From a checkpoint of a small segmentation model: 12M parameters, activation relu.
Rows from block 10 of a small segmentation model, named by matrix and row number. Rows with one number belong to one neuron. Each number is 128 + 32 x the weight over its row's rms, rounded and kept within 0 to 255. All counts start at 0. Numbers have three digits each.
After each neuron's rows are labels from the 100 images, of 14848, where the neuron reaches its highest value: "top examples" is what is common among them; "peak on" is the class under the peak. Only what is clearly more common there than usual is listed. The data: aerial photos of the United States (SatlasPretrain). In brackets: how many of the 100.
# fc1: MLP up (model.blocks.10.mlp.fc1.weight, 768x192), inputs 0-191
# fc2: MLP down (model.blocks.10.mlp.fc2.weight, 192x768, transposed), outputs 0-191

fc1.559:082134168114084074142152156159118106072114159142150126125122147130181133069177151091129144115134118174115130138174124112155136097158139163160130108165163145130119124142115123075104130074120094154056095156120152151141154148101126087088135150132080142197140122156094093142155094115151169150179189097090109136036087082093162064139165181107101148163175102113119090109141166118090139162146141186147179097081073149112111094141152142113096026105118164081135194092135187160137117108083163127100099065125155115094134113126176140146145146134165125091113110130099182118141144077190143103
fc2.559:149110109131135121161148082203140120126130133171139149128074087134186108115158049206138121166092084173123058139099101167076119123156155078132113114148134131080132115169168123105092129092139154091096169102120096120156166101155112158139125132137089139154121185193190139115142127014091118111209175142140112129071140079144180125091113127146104138125114126119156122167101186156085146109149133079113067157118178075178157106160178106150102153116137128113172141085134100092110138164071156100116153122137093131107137115109121128142080133072137132092186078096131109119156185158116123108
top examples: park (31)
peak on: park (29)

fc1.619:139134204085143177141094100158101146110154182174055121140176107211149103088119150090134155193141141157094119150105096045165094063126152092109095136101174176120170163092101110182091134132090084112158099165080124115130141185162171121153090137151097157087114124134150100118105114089102169158123157120058148117123107159113093140116210116102196172175090087177158082134091098088141068151088115140145090135169116142136151105070174150102143127106124178125138104120104085095094154192112077133085118086125169129145112115118119163163132131121158143133148130126121161131169129139128131129
fc2.619:152142095180136139162121148177131100111116078129096174135067095123193115116147087135153099094054081132110131105130114131143132128081198101117082089135200127125191138146181110135138167151099085107126094148133085144061105054122097093152130119155155127169097147204135127088097093019097115126165150109105142159104149101198195122161180099111136098102109134172122171149099158155119170142107155115093121122112123104124116120131171129111110162115155155075140086132045123162098129158109109098121138088108121151085189132093149112148124138140155168072150107126175155172152145175108095155
top examples: building (95)
peak on: building (30)

fc1.294:170127103138140135087109138167137154155144110068094146156104162171109138101126128173114128109145115119123100103094100117182137112089149054134183090099075142158084144063182147146159146147146120162154105097165109063126139140172191141167118108167173098144157157115151096114116165051132154162133206151143149165079170129136110124105126113097185147110061106140105182091087175131153140180122107145094156148126065166103157150166166116156168102121156072175097126070136164151111092080155138069092155104111093085120120158175131148086167151151161104131096116137117109121072185173143165073
fc2.294:132129147150097122118144125128069141137143104159118066103113138061212113195094151165172129163146155112129153162154141128076141088127100101121154123060152100125116120158088091130120064154088135177165097139184049117163187119076126113156089126190108119111085056146119164099100138086085156109128119126152171173068191045067152102098116108084128175186145140124149117106121099077136144099137128173134143050078093141187141118103131108138152200167130147126164173110144076124182112138134149090124142123116105144120124118133115116096116143160089107093145080133156143152136140164111108098
top examples: building (97)
peak on: building (81)

fc1.643:140137132119134132146119121154153103093103157194121085136169146128118105104122084127119161138111245135134177155153156087141085103188110139131172067126088131095093130159162079168136184081082122158140140140155113076149130058129078135101125098104147130164139111137099081161113158077142167117188156079140139136095115150157050149193172135123094128157168117165149156077125080137145053143118090162090134131059169135154116109148153120158122102170085116126128084085156178182155108110052141069148125134178165150105110159158102146104117133141086206122177111137120117141112161120135137133
fc2.643:118160177161178158140147116118092094172135126104142149115130149064152130072165206170122129136143059154136136160110096157146137131117154141115147110138115136122153153144115101090123098127139186129123164096189131143129104091123143139166192146135156126123209184144091113137062097112110130153103128127131117176160066159081123191135135138121077146157103116106141099072177088140058157051139102084135085145189131075166096151162114152127111127079196073103039134118087105132123125098179105141100094129083084110101161141103151188149117159133152083125151166114153096082151100092112094085
top examples: crop field (37)
peak on: crop field (34)

fc1.536:130116162120135118128108092157126134100125161156142137106101160134100127113122091174134149184146153132126154102083185107134125121115168109119081127123157106150131117119101131057169130115148173136144056170043124112188166176154133108148170105105143065128152156145119081103093135158085115157185102112073074122092136067174131083138132118132206143154133099098098162136123076147128099169118140132113144101177106138133112086173223138077160022116157098135106088126129099093131108136148065163108149108150171099149115114165197159156153128117123138133099145084018115147077147151147128141
fc2.536:130109132155100108157131109087184152174151173087092208148120118103189138118136050165095077110113087134152128123162126120054095146123126134118097125168145139119122109110182099158074103084070124157092110110174127144172090122147099131122127136104141120190119160180147109194152141011137147120141135132137115152151151143092147140162192157084093105056095102158120117164140112151105099112121171110138057154148062083096111128163094154092121137127184187135102129115095116162131127155151084128121127105128124163102209140054147124114135146134128175056146116125142123180145133142090118179
top examples: building (82); park (30)
peak on: park (25)

fc1.207:114163150074175156143098088113130081126146172187125115118104148120180120106158094124129128144122090146062113135105094132124173104157112160151065096058117130132141144094124191132099131101107071143182146135041157151187154138125124125115153085061182159101135167161166114141151121116170145153141056059093097152144122138074143134070148103166159106097121104092170169074129115138098109181126154152132101108144119159098163103155094132165091105132166123151098057128078081106168163144167096135141150175171110127101189118104105148130131109120147095123043149123066117161186121092134168124
fc2.207:146156109181123128171133106142156119111051084112150141150100084109144125096175073159152105135049119137119135109109087143129130155118155117113090068138167107126158103132161157145106148146074134076131075129148098147068123071080135097161178117122163160159123127227143173119106092000132123109162143098085126134074137119182160109107195100083137126131097138143122140120126137144114165095139131076130141111128167101136152112114147138138122154125150112054156115169061140134128155205088134082109147109130114169083164152116139144129105161130165188076100138108162140149125139131148102202
top examples: crop field (47)
peak on: crop field (44)

fc1.535:117084105121097113120118086170087146131145177252174125100100093156160149089135178158161172149139175138184105107113140109068104116135148130147195137095111130091134133118157049108118127153160136141122091168058108115143140138097162101154148129139144166205131089148122126100126177198112079105152128082093173102091135084120101110094199171125157135145158126067117146163143158113097102142103136105137118095088165116157087050137177142149161086109142117093121138105133077108118119161083085139118116142171129150170065146185181186145131151074177156097100139133122131164142154126120123105
fc2.535:105096129082145177120114128099160094131151185122156147103128100094125137094116082169140084088093152168152073167108087136090126157169143125148127157162095137171107115198112215100086143083078157108046141127135141080207104110134119154091130109139124099143071125197132055167148131035134149134181154176117059106119160121093106128104104152162081136176095157152125078160133132173067103069137158088125095159157080144120140114132138139117135128111197163173109156135119084116154150128146155100176160139115082161135124156096108151132088175144103146129155129148173157130130105126072143138
top examples: park (37)
peak on: park (31)

fc1.374:097135180139075108130084124151126142135160180155091126134115145146136119107174190126112083134167125157145102096144063105152176075152152146137058113092144151093164140134082141214106041168160095123143105097088187146113112187156124132108125115167110197101110071139153135140127078078120135135142145156134169110132080141143116089109192100114158179143135106129153081092156113126065092161112158164104154122097140103114123107109179126098128138138122158146120099103062095121092171192091121148092144078135177086205103123104128190141119135115171125078150078087147162127141154162097176087
fc2.374:142141087180134156167127162188156119142098074133127172144080112122180121095127092148157079099061109154140139112155116139149112138096185081100067091129207151104181146120177131129134184134085112100110113139129099135052115087133092095141128145162126166135094160205158118100115124014093111132159156112106132160103128090193191114162184108130141111076091129163125154156077168141091166137091136121070148122116114109133096106151129141104120153112142137094126089101057120176088148170097127073103129112092128157098167144111146104129119127134181174082138089127172159167127158175130091151
top examples: building (87)
peak on: building (27)

fc1.707:139093116112097147168096088146131110105163172182177148127084137131200118084139127156145159138110138176145125044105104119125133112057121104147132084154162100128107151140174054067119101128109083173125109160128105174201171122108130117142180170071127147127111150105123144153150149150166132119180131123129054115137137117124137154050139121148181135138148157103101161117171110095090123176083104095130073135085136160203099136132185091125088030131141145094101117067127130132113143152129131149127109131166181153151077117137185155132184148103180176080068112122097131152139102137120132075
fc2.707:122105141132126157107127056105139115140153178082167113174137116121112095100172045172125122088170102163139053147110072165098070110170136129176122120163065111112113092128122152164066130098129171082092158096094097129225079143147102155084129161093083097138101115165127110182176102060120120064143110145143082117157166134106131092142104137108079104087123159156146067147181075142121108071179141107143076187176101124155131110131143163157140107131150164138142128105111125133169112138138151136129142115075136143138147174073112102124129164123091146115153101078147140164162189179139110097
top examples: building (74); park (42)
peak on: park (38)

fc1.341:117070125190142124126125145157138125169133104217140168065090161146157148113153129171203171188081116168170150112141146090117123152128063132083124155137139154103125174112114171138139067131073146172163126156183126067144103161128128126061135185059153137151128098207099130136103072105117159108184088150168122124115149115121171166140114134130145119150128144112070093143123060102107124154110072171184141142162092156117158131155143083104138164088161088166067142139097131129145168107137107133156217117125114139110106125149120078135160133136109151092083073158153135107148112093098088097
fc2.341:162146102110114092159146125166117119142120121054127112105140145186079174125127092088056190140151147112085163148116171106050129139092140125098185092118098105166113107091120145190168106168161124085170132075122164118144111151124131101085045087120164133188187173188126150162075130128110101156109160112108108208120131153101073123188125129112122106097166148066167133113144138117159131093166155065091176111090146179109086103099129154144128124157146153156131135161144175157120116082125097120074180147171131107075111109128061132136115136092152112119134103093116141123087184170160159119
top examples: building (92)
peak on: building (39)

fc1.652:115117139086142135059157112157132133144160163121159169132153142111143087128148112113157123116134147117143072119133150123161144129145105133042119132141091122127120154070081114132102082127164125157152124086172141079131158045151131122101149151097151165094139129131178123157111143100161152101093169128125083179093203081183126121119170206132182189132136185090123203146109126083169113202108122100053153097152096130139138171137157134098140142149094053152053156125126121131161092134126103046090164161116140075139120105189162113140138109117155120108117155133100133139101110157149204063
fc2.652:113131129142120142120158140101118139168120085163129100059117145137162157144089136133102159127139137082108174157135120114103133115107091183150075143046162109124127147168138079153095101138116126160078124144081147118144187123118166102130140151138067125103089099104201134122134184097071117126174159117138117153045143136099071110175110066100146107094128079143140088106135166189115120158138179140106141074078092127103103124106124154140207164087149167142183162135159190103130151139130102069153118157110133141095207128116065169130173096117128138089111098117156096209123173143060083132
top examples: building (78)
peak on: building (41)

fc1.76:118073199122164148154111114132091116135121159129124067141069135073125115070084183074130134157145129148148136080145102141119125114101123135168114194112097161158203107101132164136112110166172100115172137101105103133143172133135193103169111112163198162105174112137129121062097148170135181079156110129133125125156092115110121150129135103157136201083127137082089142115114125049159097198152143108172107115119195131050138103128130144141155121148177139190148093123150100160088161072162105146072103117173105144110130178124154159111123156164137107106120090061149072159142146110151121191
fc2.76:135187095085089075134104147144094103118160152112224167125153125160105122123158081182154103112085153143142179173081138132165146163171147150162153092125082162110118167117141149101122143122107140111106179126177105134106113088102136161180131109157054156102092162144145145148073160129145114083159132155146125124079156070194153137120181133111161192143081131124181211151148057091140201098160110090087095076163125134130135117138144121088130186165102100156064140138131118149111108091131187126140091123106098080096078093133097181111083158115131132124117124104156143130063116113141125171
top examples: crop field (26)
peak on: crop field (25)

fc1.263:171160165150150154156163192124126082184167126195106137090115148126124106127107124108128187120079132142129088120157180068164094115116139134112145089138115082129180171123153092138143081052164148162107154068136101126102163139117127142111145075155098148145159121148135140112055114094128128143182139162061110128105114112097068121124094116090058104144166161157097161165112109143158154143132173144057200149121163135108100124052134126139114124139110124157138116075085159206169108077114167152219081113135147147102123166165139160127167074122125129142103180139158097109104176141181127148
fc2.263:107122123115166164144095126131120088114114107093173158122087130137139152075135140140112139122160155177114150049145076147153114092137085130111156149112167193155119089204149137132107135106130137143180114149145157133104111057153173119155158092087133101208145132167098122137108126033130158155115156140156149115106096128160155128097186145164152175156160081130146090135140107107129138155155106105139096102107105113220112121170138142149176086091159112159077129119102109056201128060157150114153086155125089172107073106077119141140057138159159109147157076128166122129186080072090151094
top examples: crop field (28)
peak on: crop field (27)

fc1.375:158183146088166100143124127154175146177119147159117084108115123104155102108143140109075124116194155157195128153126175114148089174205137133092085123170113180101106135104116176120105094115092100157140115165146137184083172103083158113145156101122108149102102170210128062125195072136124137192164130075107133149111136135070144155115133186169112136074176118219123144142102086120118098148150086128130131145115153122065133109116192163088119079129121158172113153087073112101148108147158130149123146093157129091063128119104074121122162152174118130168106135083075149136146087158160099132
fc2.375:154136112180142143162126149179131097101112067126094182132086101126201115114147091138147104112052077132111133114133114126144129138066201098114093099145198136122195132141198125145133167151101089108125102141141080140075104054125111100154130117150144136168097141186122134080094090015103121126169148109099133163109140102212193126158177097100138099103114134164130171153092158155106173143116155111092127119111123104123118111136168131108112166123159149078147080134058124163105131155103096087115136098113131159083179137092146104153118131143156178064153111127170159165150136171113086161
top examples: crop field (62)
peak on: crop field (61)

fc1.505:178109094142170108135100153175165131073124179113141117097168139126083113098120052172108138142100130205187097068137187144165145171051097105156144159141115087131129114128117106110095116132130093095134079099119132153111046106135120068118168092126139152169113154108055067131127145071169107082130194116180083117065131154150141169127111141171103169105158163147113132151151162118104104123147159119177121122093088102210101133164161124165074183110113190127141098149086092081105138115115117153115117071128173144113121121126138122116095147140106133188117089148188147107139147158169124155
fc2.505:100119104149126120084154111108114134147153132138078126145127129166108162078112111137140136131127142083151132157120129135111112110159164142086187129102099090174129141100126136153129193121107149140143140136128117084130134084125139121098127131091157074105115127199151140150160083064128165149117166163164085082171096123165151104174192184096158113151159150152142098099138151139098120176129121156136091160158203158112118130107224140124118081122086114079201154087114170196206071147072159111125118181162106142064058121173163111136119093105153105121129178056160138172155132150062101073
top examples: crop field (55)
peak on: crop field (54)

fc1.695:158133141147072081221162113141130109176130164159140122190117118121112113074061120069122151127095196125179108145145187128109134136093144111099152098134119123098194161110080096177146162072170173116076132111106163107105117156150124064131111141116114159155142066154050096113093081137092124133094092139083088110095086123115206154118098151102069188147119136132120155110128147117133117146082167101097108104123143116124097117153105143121158158105127102139105139176133099191128120137141108217085125152149114134176091149156147125106124068089143141115213182151185169129140163143119109147
fc2.695:096100184096167136123088134153138108105155086142116116162168163175157158101087092174075082107125061119130092126099078149064096123139101130117136153125146164152122107172137155138165136107134118112136141192142070082074091113098093145121121094140112112137158115147217156117121105056142098073135147143113142165140106111156083197128081112172187148101135168063163121117195103128095180083105162123124140093129146063124140158146161162158116072092106137121193111113079151133142141138148073113118088162173086198049148085105111145105141094155154155126125081093106133105155130114118085143
top examples: crop field (31)
peak on: crop field (27)

fc1.205:079092145136075076147164127162133112059096169150178125102113128142135177083183149093099152124138140187135154139200144122145133084155094179154125131148121134094121164136111099076106128094121052163067094094119163158143152153115131049123098166113117136149171110163152099145171105105143175172178201080074103144055093074121138062090159138135137140128167118113099100116126150116057128180143140161142160108089097127132092062182174089095115053121132138112135164086124120156104149125066165100116114069116130100097130147108147123128146145114160134072125078143108165131153134102146149135
fc2.205:175114136126136139178141068210123146145131125171135138135076087138168101111159054192102131158102091159125063112071107157076111123151164066156108106148114129092139115152166130101109128093173167095111200116110098122166152089123084155146136128118101144186136159182189112133137136020126106118176171161129106082102131081125156126104144123151072140118108134124141101178116181141095126092161131093077083147118157080199166106140188096169107147098148146116180167080150098082118129167097158124104125125138102152103129127134120139137120153072129127098184081112117114121143201162138092127
top examples: park (42)
peak on: park (39)

fc1.352:146084138121142161145124115165126122159101127099138116131105151165096113137141161149100125145103130084127112142075150138100129098122138065116174081119088109132144109082118101140172110107178094094136132074139094129113077146105129077096161117159131166149148154168175114168086170103087157095176110198115085107136146170117091086118130125039181097197090067120100154128118152184110083128126150094065179132196167099083155137188139167162168153145111160146150117069111152097091079094142101128164160140072138082134143074133177123059150155123213179109146116112106105125152116133135185097
fc2.352:108174152151113107104151177159105130133138104155114094124152103064182136175146182117110107130141123126151117149168127156138100115122132074168109103092185089169102108150124160129134114183103115155152155123113099083135128162125066146191070119164128104140111134183070145115088113096162155132071115169142189167044173095095216065129127120153085177093107145122202135153065139121121192130130116197157157115104097098130144124111117137150082141057109095189111147111086119123075111171131146123126189178118090108128103137093132102129169143163123119103138110157121148118069098194088107143
top examples: building (77)
peak on: building (36)

fc1.712:154089106181133153165140129138196151127152115160149112130136073143137146152113106137168173169193111092188126131159149090158139130114085159120151147141136173117144148177172129047192070162116161080113150112137152184156145177110124122089079109120138141085115150139128071176144185051093119155094133107113083127135175138106131100170130143073118161136124034111094121110123082118161078178163102085134121134105072150103147137127177073093121186132167132169074167181155106126115105142082172112121125149129126159116067130133151116116126072138126164183177158191120088111172128138110119137
fc2.712:108108137134056142142149192131125134164181081141067104144139173097096095111155124096113137153128163068137183145085120096114118147113137140142166139076086130243106183116073160132156154156093078193172163150098126151113113138109085024086089105130165120152125105138181113145112124171118147143051103105186128134151167122128148128131086107109158088162144141152167164157113094146122094163077090131100188091066108122133125143134093143163113118053149169097170151102162108131193116108145086112103107119119145186139130130093129158130097114156149096170095160082149155116102159126127121125
top examples: crop field (34)
peak on: crop field (33)

fc1.585:144175130123073165054100134140112168137118090147109159078178167152088175181123097179137113151134093138084149117083088133116094128129127167126142217163148092075094147179092102103143153178140188144129153136189172132146147132166181113076168154165151111108097117153129095159119069093166147105118084194172177127100098184082117124090097136184117113151121107077237118112066120129112159120168145134141106102121109103156119130110110131156125101111113119146163167198174146126083139133192170093099181112106128131111125126129088109125124173161071125138164153119109171107133126145097112133
fc2.585:143205130124187161115107182110140121081112140110128109153140174138172155088109147132095121142143127100124085122117098093153153101128139170122183096095136082114137140135105175106106097146130118148148114123086110165062072199116100109189148136093126148080148133037157137097126133248104168116103165140205094098136172135098097167164156160084126166125137114133108145061140137108112089165111101126151130147140132155060122148104092145119102096107100144154140054134087183196074071108103112110128129153119163101122150088180136112120116080119143154139134163144109053123158147116174130075
top examples: crop field (31)
peak on: crop field (30)