Rows from block 6 of a small segmentation model, named by matrix and row number. Rows with one number belong to one neuron. Each number is 50 + 10 x the weight over its row's rms, rounded and kept within 0 to 99. All counts start at 0.
After each neuron's rows are labels from the 100 images, of 14848, where the neuron reaches its highest value: "lies over" is the class under the peak. Only what is clearly more common there than usual is listed. The data: aerial photos of the United States (SatlasPretrain).
# fc1: MLP up (model.blocks.6.mlp.fc1.weight, 768x192), inputs 0-191
# fc2: MLP down (model.blocks.6.mlp.fc2.weight, 192x768, transposed), outputs 0-191

fc1.50:33 44 48 24 44 43 43 54 42 42 83 53 52 40 60 47 41 54 53 55 52 59 52 45 32 41 64 52 51 50 31 39 56 44 50 58 40 63 42 58 54 51 44 46 59 38 49 59 64 39 48 37 54 42 53 33 63 58 49 48 61 57 51 41 47 63 49 30 36 52 43 53 57 42 51 64 45 66 54 62 71 48 44 42 59 50 59 61 49 66 50 41 50 38 49 70 53 41 62 50 60 71 36 79 64 62 46 40 28 53 60 59 44 63 51 38 43 58 54 58 60 43 56 42 49 58 56 53 58 57 48 50 50 55 74 47 42 58 50 42 55 48 48 49 38 40 33 49 56 42 35 54 43 65 64 57 57 34 50 36 26 43 51 64 40 38 44 50 48 40 59 64 61 49 37 48 50 43 56 55 36 67 55 35 43 43 49 58 50 47 63 38
fc2.50:45 59 51 36 55 63 61 47 30 44 44 55 40 56 34 56 55 31 58 51 55 32 59 57 59 44 55 48 42 57 54 56 43 69 43 41 52 60 64 39 54 50 62 53 39 63 59 50 41 52 40 40 59 65 30 49 37 48 48 51 41 64 73 47 69 50 58 47 32 49 62 62 59 55 58 54 35 40 56 49 37 46 39 37 60 53 38 37 47 26 59 60 59 53 41 64 42 51 58 60 46 49 43 64 55 55 46 46 48 56 51 51 48 45 38 26 30 37 59 47 46 54 47 43 54 32 55 62 55 78 35 52 33 56 65 37 53 58 41 51 46 56 55 42 56 33 46 42 57 56 42 47 67 42 43 54 57 56 54 40 54 63 52 55 45 53 58 32 56 30 45 40 38 59 48 46 66 44 31 46 40 49 49 44 73 66 54 55 60 35 48 45
lies over: building

fc1.497:54 49 61 46 57 30 49 53 30 48 66 30 57 43 63 51 40 32 45 41 59 61 62 35 49 39 60 57 57 44 58 42 46 36 57 49 47 56 45 39 54 50 27 42 47 43 44 52 16 71 60 35 39 53 45 57 57 24 37 63 44 48 54 28 42 48 41 32 37 49 34 44 59 62 49 55 53 43 52 45 57 54 51 53 52 57 74 35 44 70 37 26 50 40 51 47 54 59 70 42 48 44 50 60 52 57 57 50 39 60 71 53 45 48 52 70 38 43 47 63 57 44 40 53 48 46 65 46 58 44 57 64 34 48 51 48 44 52 53 36 52 46 49 60 48 51 72 53 62 49 54 45 46 52 49 49 42 38 35 52 48 74 42 50 43 48 58 51 55 51 72 58 61 51 52 37 57 62 44 62 48 53 53 56 50 43 49 63 45 51 40 44
fc2.497:42 52 51 37 34 53 54 57 63 54 59 77 51 32 39 58 42 50 59 55 50 58 39 53 47 55 36 36 46 51 50 65 48 64 67 53 55 45 60 57 39 50 49 61 53 44 48 49 50 44 37 29 57 50 34 51 49 44 44 72 48 45 49 69 64 52 43 62 38 70 53 33 46 39 32 45 52 43 75 44 25 54 47 57 45 35 52 55 41 48 58 56 50 29 51 51 51 58 45 59 66 52 45 41 57 50 42 61 42 50 56 56 55 40 48 58 49 59 46 36 48 46 43 53 58 72 65 59 33 52 63 43 52 64 35 52 52 51 53 57 38 49 53 49 70 60 46 42 52 60 45 64 39 47 54 46 28 45 37 53 51 63 27 59 41 42 66 28 52 76 59 54 55 48 49 43 27 58 50 42 58 34 51 49 58 53 55 54 59 51 45 37
lies over: crop field

fc1.71:65 72 58 45 44 53 53 54 51 49 57 70 54 49 55 42 56 49 58 67 52 45 49 55 45 43 67 56 48 35 52 54 43 38 44 39 48 31 46 53 38 52 58 34 48 42 44 50 48 58 52 33 55 42 53 33 60 57 44 69 43 57 47 44 61 64 67 41 54 50 67 46 36 63 57 64 30 53 59 39 51 57 45 40 49 56 55 69 54 69 38 57 59 45 62 46 67 38 35 64 50 49 64 59 56 38 33 55 50 47 64 37 43 49 38 50 52 41 59 55 40 29 60 52 47 58 45 45 27 53 50 48 69 50 65 57 31 63 50 41 55 49 42 52 47 37 33 44 71 43 54 52 50 51 59 46 51 48 40 58 65 37 59 56 41 45 35 27 46 41 53 47 33 37 57 71 41 50 71 42 50 60 46 35 54 46 45 60 52 58 64 38
fc2.71:52 44 49 51 42 56 53 48 43 53 53 55 39 61 46 57 43 43 44 36 53 33 67 58 36 60 20 32 47 28 73 65 60 50 58 54 38 62 48 46 40 64 61 42 42 60 34 44 35 36 60 54 50 35 43 58 42 47 54 54 44 49 36 48 39 62 64 61 34 32 60 56 46 45 32 44 49 61 65 63 55 47 53 58 62 58 61 51 46 46 50 54 32 53 49 76 53 55 50 60 45 48 38 67 50 60 53 45 49 61 41 51 61 46 31 47 38 48 58 57 49 39 53 49 54 57 72 56 45 40 41 46 24 68 64 48 49 32 43 42 46 40 51 61 53 51 42 42 51 60 43 46 77 41 61 49 40 61 43 43 52 46 38 48 43 56 56 45 59 56 54 45 27 61 31 54 40 41 47 31 57 47 45 50 51 54 55 59 65 53 48 56
lies over: building

fc1.646:46 49 67 55 60 49 36 49 78 57 64 41 62 60 63 57 48 57 73 51 38 54 47 54 46 44 45 41 65 48 57 47 49 55 48 51 67 43 50 63 49 51 58 58 74 42 15 46 58 51 46 38 59 48 54 59 37 55 49 56 45 52 41 67 56 62 58 43 40 35 46 61 61 58 55 48 49 37 46 48 42 53 72 47 56 47 56 41 32 48 47 56 52 44 52 67 33 45 67 50 49 38 27 49 39 56 39 48 48 50 50 26 49 68 61 55 47 39 63 52 45 30 38 40 44 45 52 43 42 45 34 64 58 48 62 55 37 57 54 21 65 46 39 44 36 36 36 45 63 46 43 68 50 51 58 62 49 45 47 47 43 43 46 53 43 50 40 45 38 50 36 47 59 52 43 56 36 58 46 29 40 53 37 61 57 54 39 46 41 46 53 46
fc2.646:54 48 36 52 52 41 63 45 49 52 64 59 52 46 67 51 51 60 50 50 52 43 51 30 41 39 52 45 47 49 55 48 65 40 58 34 38 64 57 55 37 50 53 43 52 46 48 53 44 40 86 46 42 43 61 59 54 47 46 34 67 48 76 43 49 68 43 48 25 38 57 52 51 57 60 47 48 67 47 48 53 36 62 51 44 51 70 43 42 59 54 53 17 37 44 45 63 42 43 43 55 47 47 49 63 60 68 58 51 25 40 48 63 45 49 51 41 62 54 58 50 58 50 53 51 57 61 52 57 53 51 55 41 42 56 42 50 32 40 46 49 63 75 61 60 40 55 67 49 43 47 33 46 39 55 47 69 44 56 56 40 59 45 37 52 63 65 62 67 48 44 57 62 45 34 54 49 38 52 50 65 39 51 49 60 40 60 47 47 41 27 49
lies over: building

fc1.514:50 60 52 54 58 55 44 40 50 34 45 67 64 46 67 41 39 37 66 50 63 53 47 50 36 28 58 37 43 57 56 42 61 56 55 48 51 37 44 55 29 58 41 45 51 42 44 57 50 65 37 41 56 40 43 29 58 65 58 65 36 63 26 40 65 65 62 37 45 40 37 54 47 69 52 59 50 70 37 46 55 48 39 40 50 54 58 62 40 55 57 50 59 45 43 65 50 34 53 65 61 41 36 42 41 49 37 35 53 49 57 52 66 47 54 54 26 57 54 40 70 35 64 45 40 57 45 49 39 70 56 54 61 42 37 51 41 62 53 54 50 44 38 49 47 51 39 64 49 45 55 39 56 45 54 45 49 49 57 53 58 48 59 43 54 53 39 39 60 46 53 55 58 34 72 47 59 52 61 33 46 52 60 47 29 53 59 59 38 59 65 39
fc2.514:64 45 30 51 51 54 72 45 54 57 34 44 27 47 49 48 52 45 44 42 33 42 63 58 43 53 25 54 64 37 70 49 57 57 55 54 38 47 41 59 39 50 52 54 49 43 41 47 35 45 52 63 41 61 32 66 50 57 47 32 54 55 42 51 34 61 56 67 49 38 68 58 40 45 50 47 48 61 42 56 68 54 49 50 52 42 63 44 47 47 49 33 11 43 45 55 43 51 63 42 43 48 34 52 45 55 57 43 42 51 42 46 65 61 39 52 40 51 68 46 49 36 43 45 58 60 71 48 33 57 42 53 55 54 66 39 48 43 49 60 52 34 43 43 45 47 56 41 54 67 47 35 46 41 55 50 37 55 54 37 42 41 52 40 52 63 62 38 65 49 44 46 42 58 36 65 58 44 54 36 60 31 53 64 63 50 66 47 60 59 43 54
lies over: building

fc1.509:57 39 37 51 67 50 41 47 48 54 48 63 63 43 67 49 60 63 37 42 53 59 39 39 62 40 43 60 41 48 66 36 46 54 50 56 52 55 58 49 55 57 50 54 52 57 66 50 48 37 56 60 44 39 49 65 50 43 53 58 60 60 42 40 52 43 52 59 47 52 66 60 40 50 33 41 51 45 41 72 44 52 53 45 37 38 56 42 49 54 57 68 38 56 62 56 64 41 56 54 58 61 45 45 27 39 42 43 41 46 37 57 39 56 39 57 41 50 59 50 47 51 49 45 46 45 38 42 35 68 68 30 45 55 47 37 35 70 55 64 60 51 56 45 54 73 36 50 62 47 32 52 42 53 47 49 38 48 63 37 67 26 71 55 62 35 36 54 52 40 42 55 58 51 44 48 73 34 52 39 52 38 45 42 41 36 36 47 52 58 50 77
fc2.509:41 41 69 51 63 42 48 48 42 39 45 57 56 61 65 42 43 56 46 72 45 47 49 70 33 44 54 43 59 50 64 66 52 49 45 58 54 60 41 40 49 50 52 56 66 49 66 49 56 56 44 40 63 46 68 37 55 62 52 59 51 52 54 48 52 50 41 52 49 30 53 32 44 54 48 40 51 45 56 41 48 59 56 40 44 55 20 64 56 52 56 46 37 62 55 23 47 37 40 33 47 46 52 43 56 42 57 59 35 47 44 52 53 50 38 51 46 48 53 40 68 20 49 45 35 44 37 52 61 52 54 62 59 58 50 38 60 58 49 60 54 44 45 35 57 43 65 56 60 51 57 55 50 51 54 47 37 51 37 30 61 72 48 65 62 34 55 33 41 64 59 26 44 46 44 59 44 50 47 55 39 22 36 41 34 54 53 54 59 58 51 61
lies over: crop field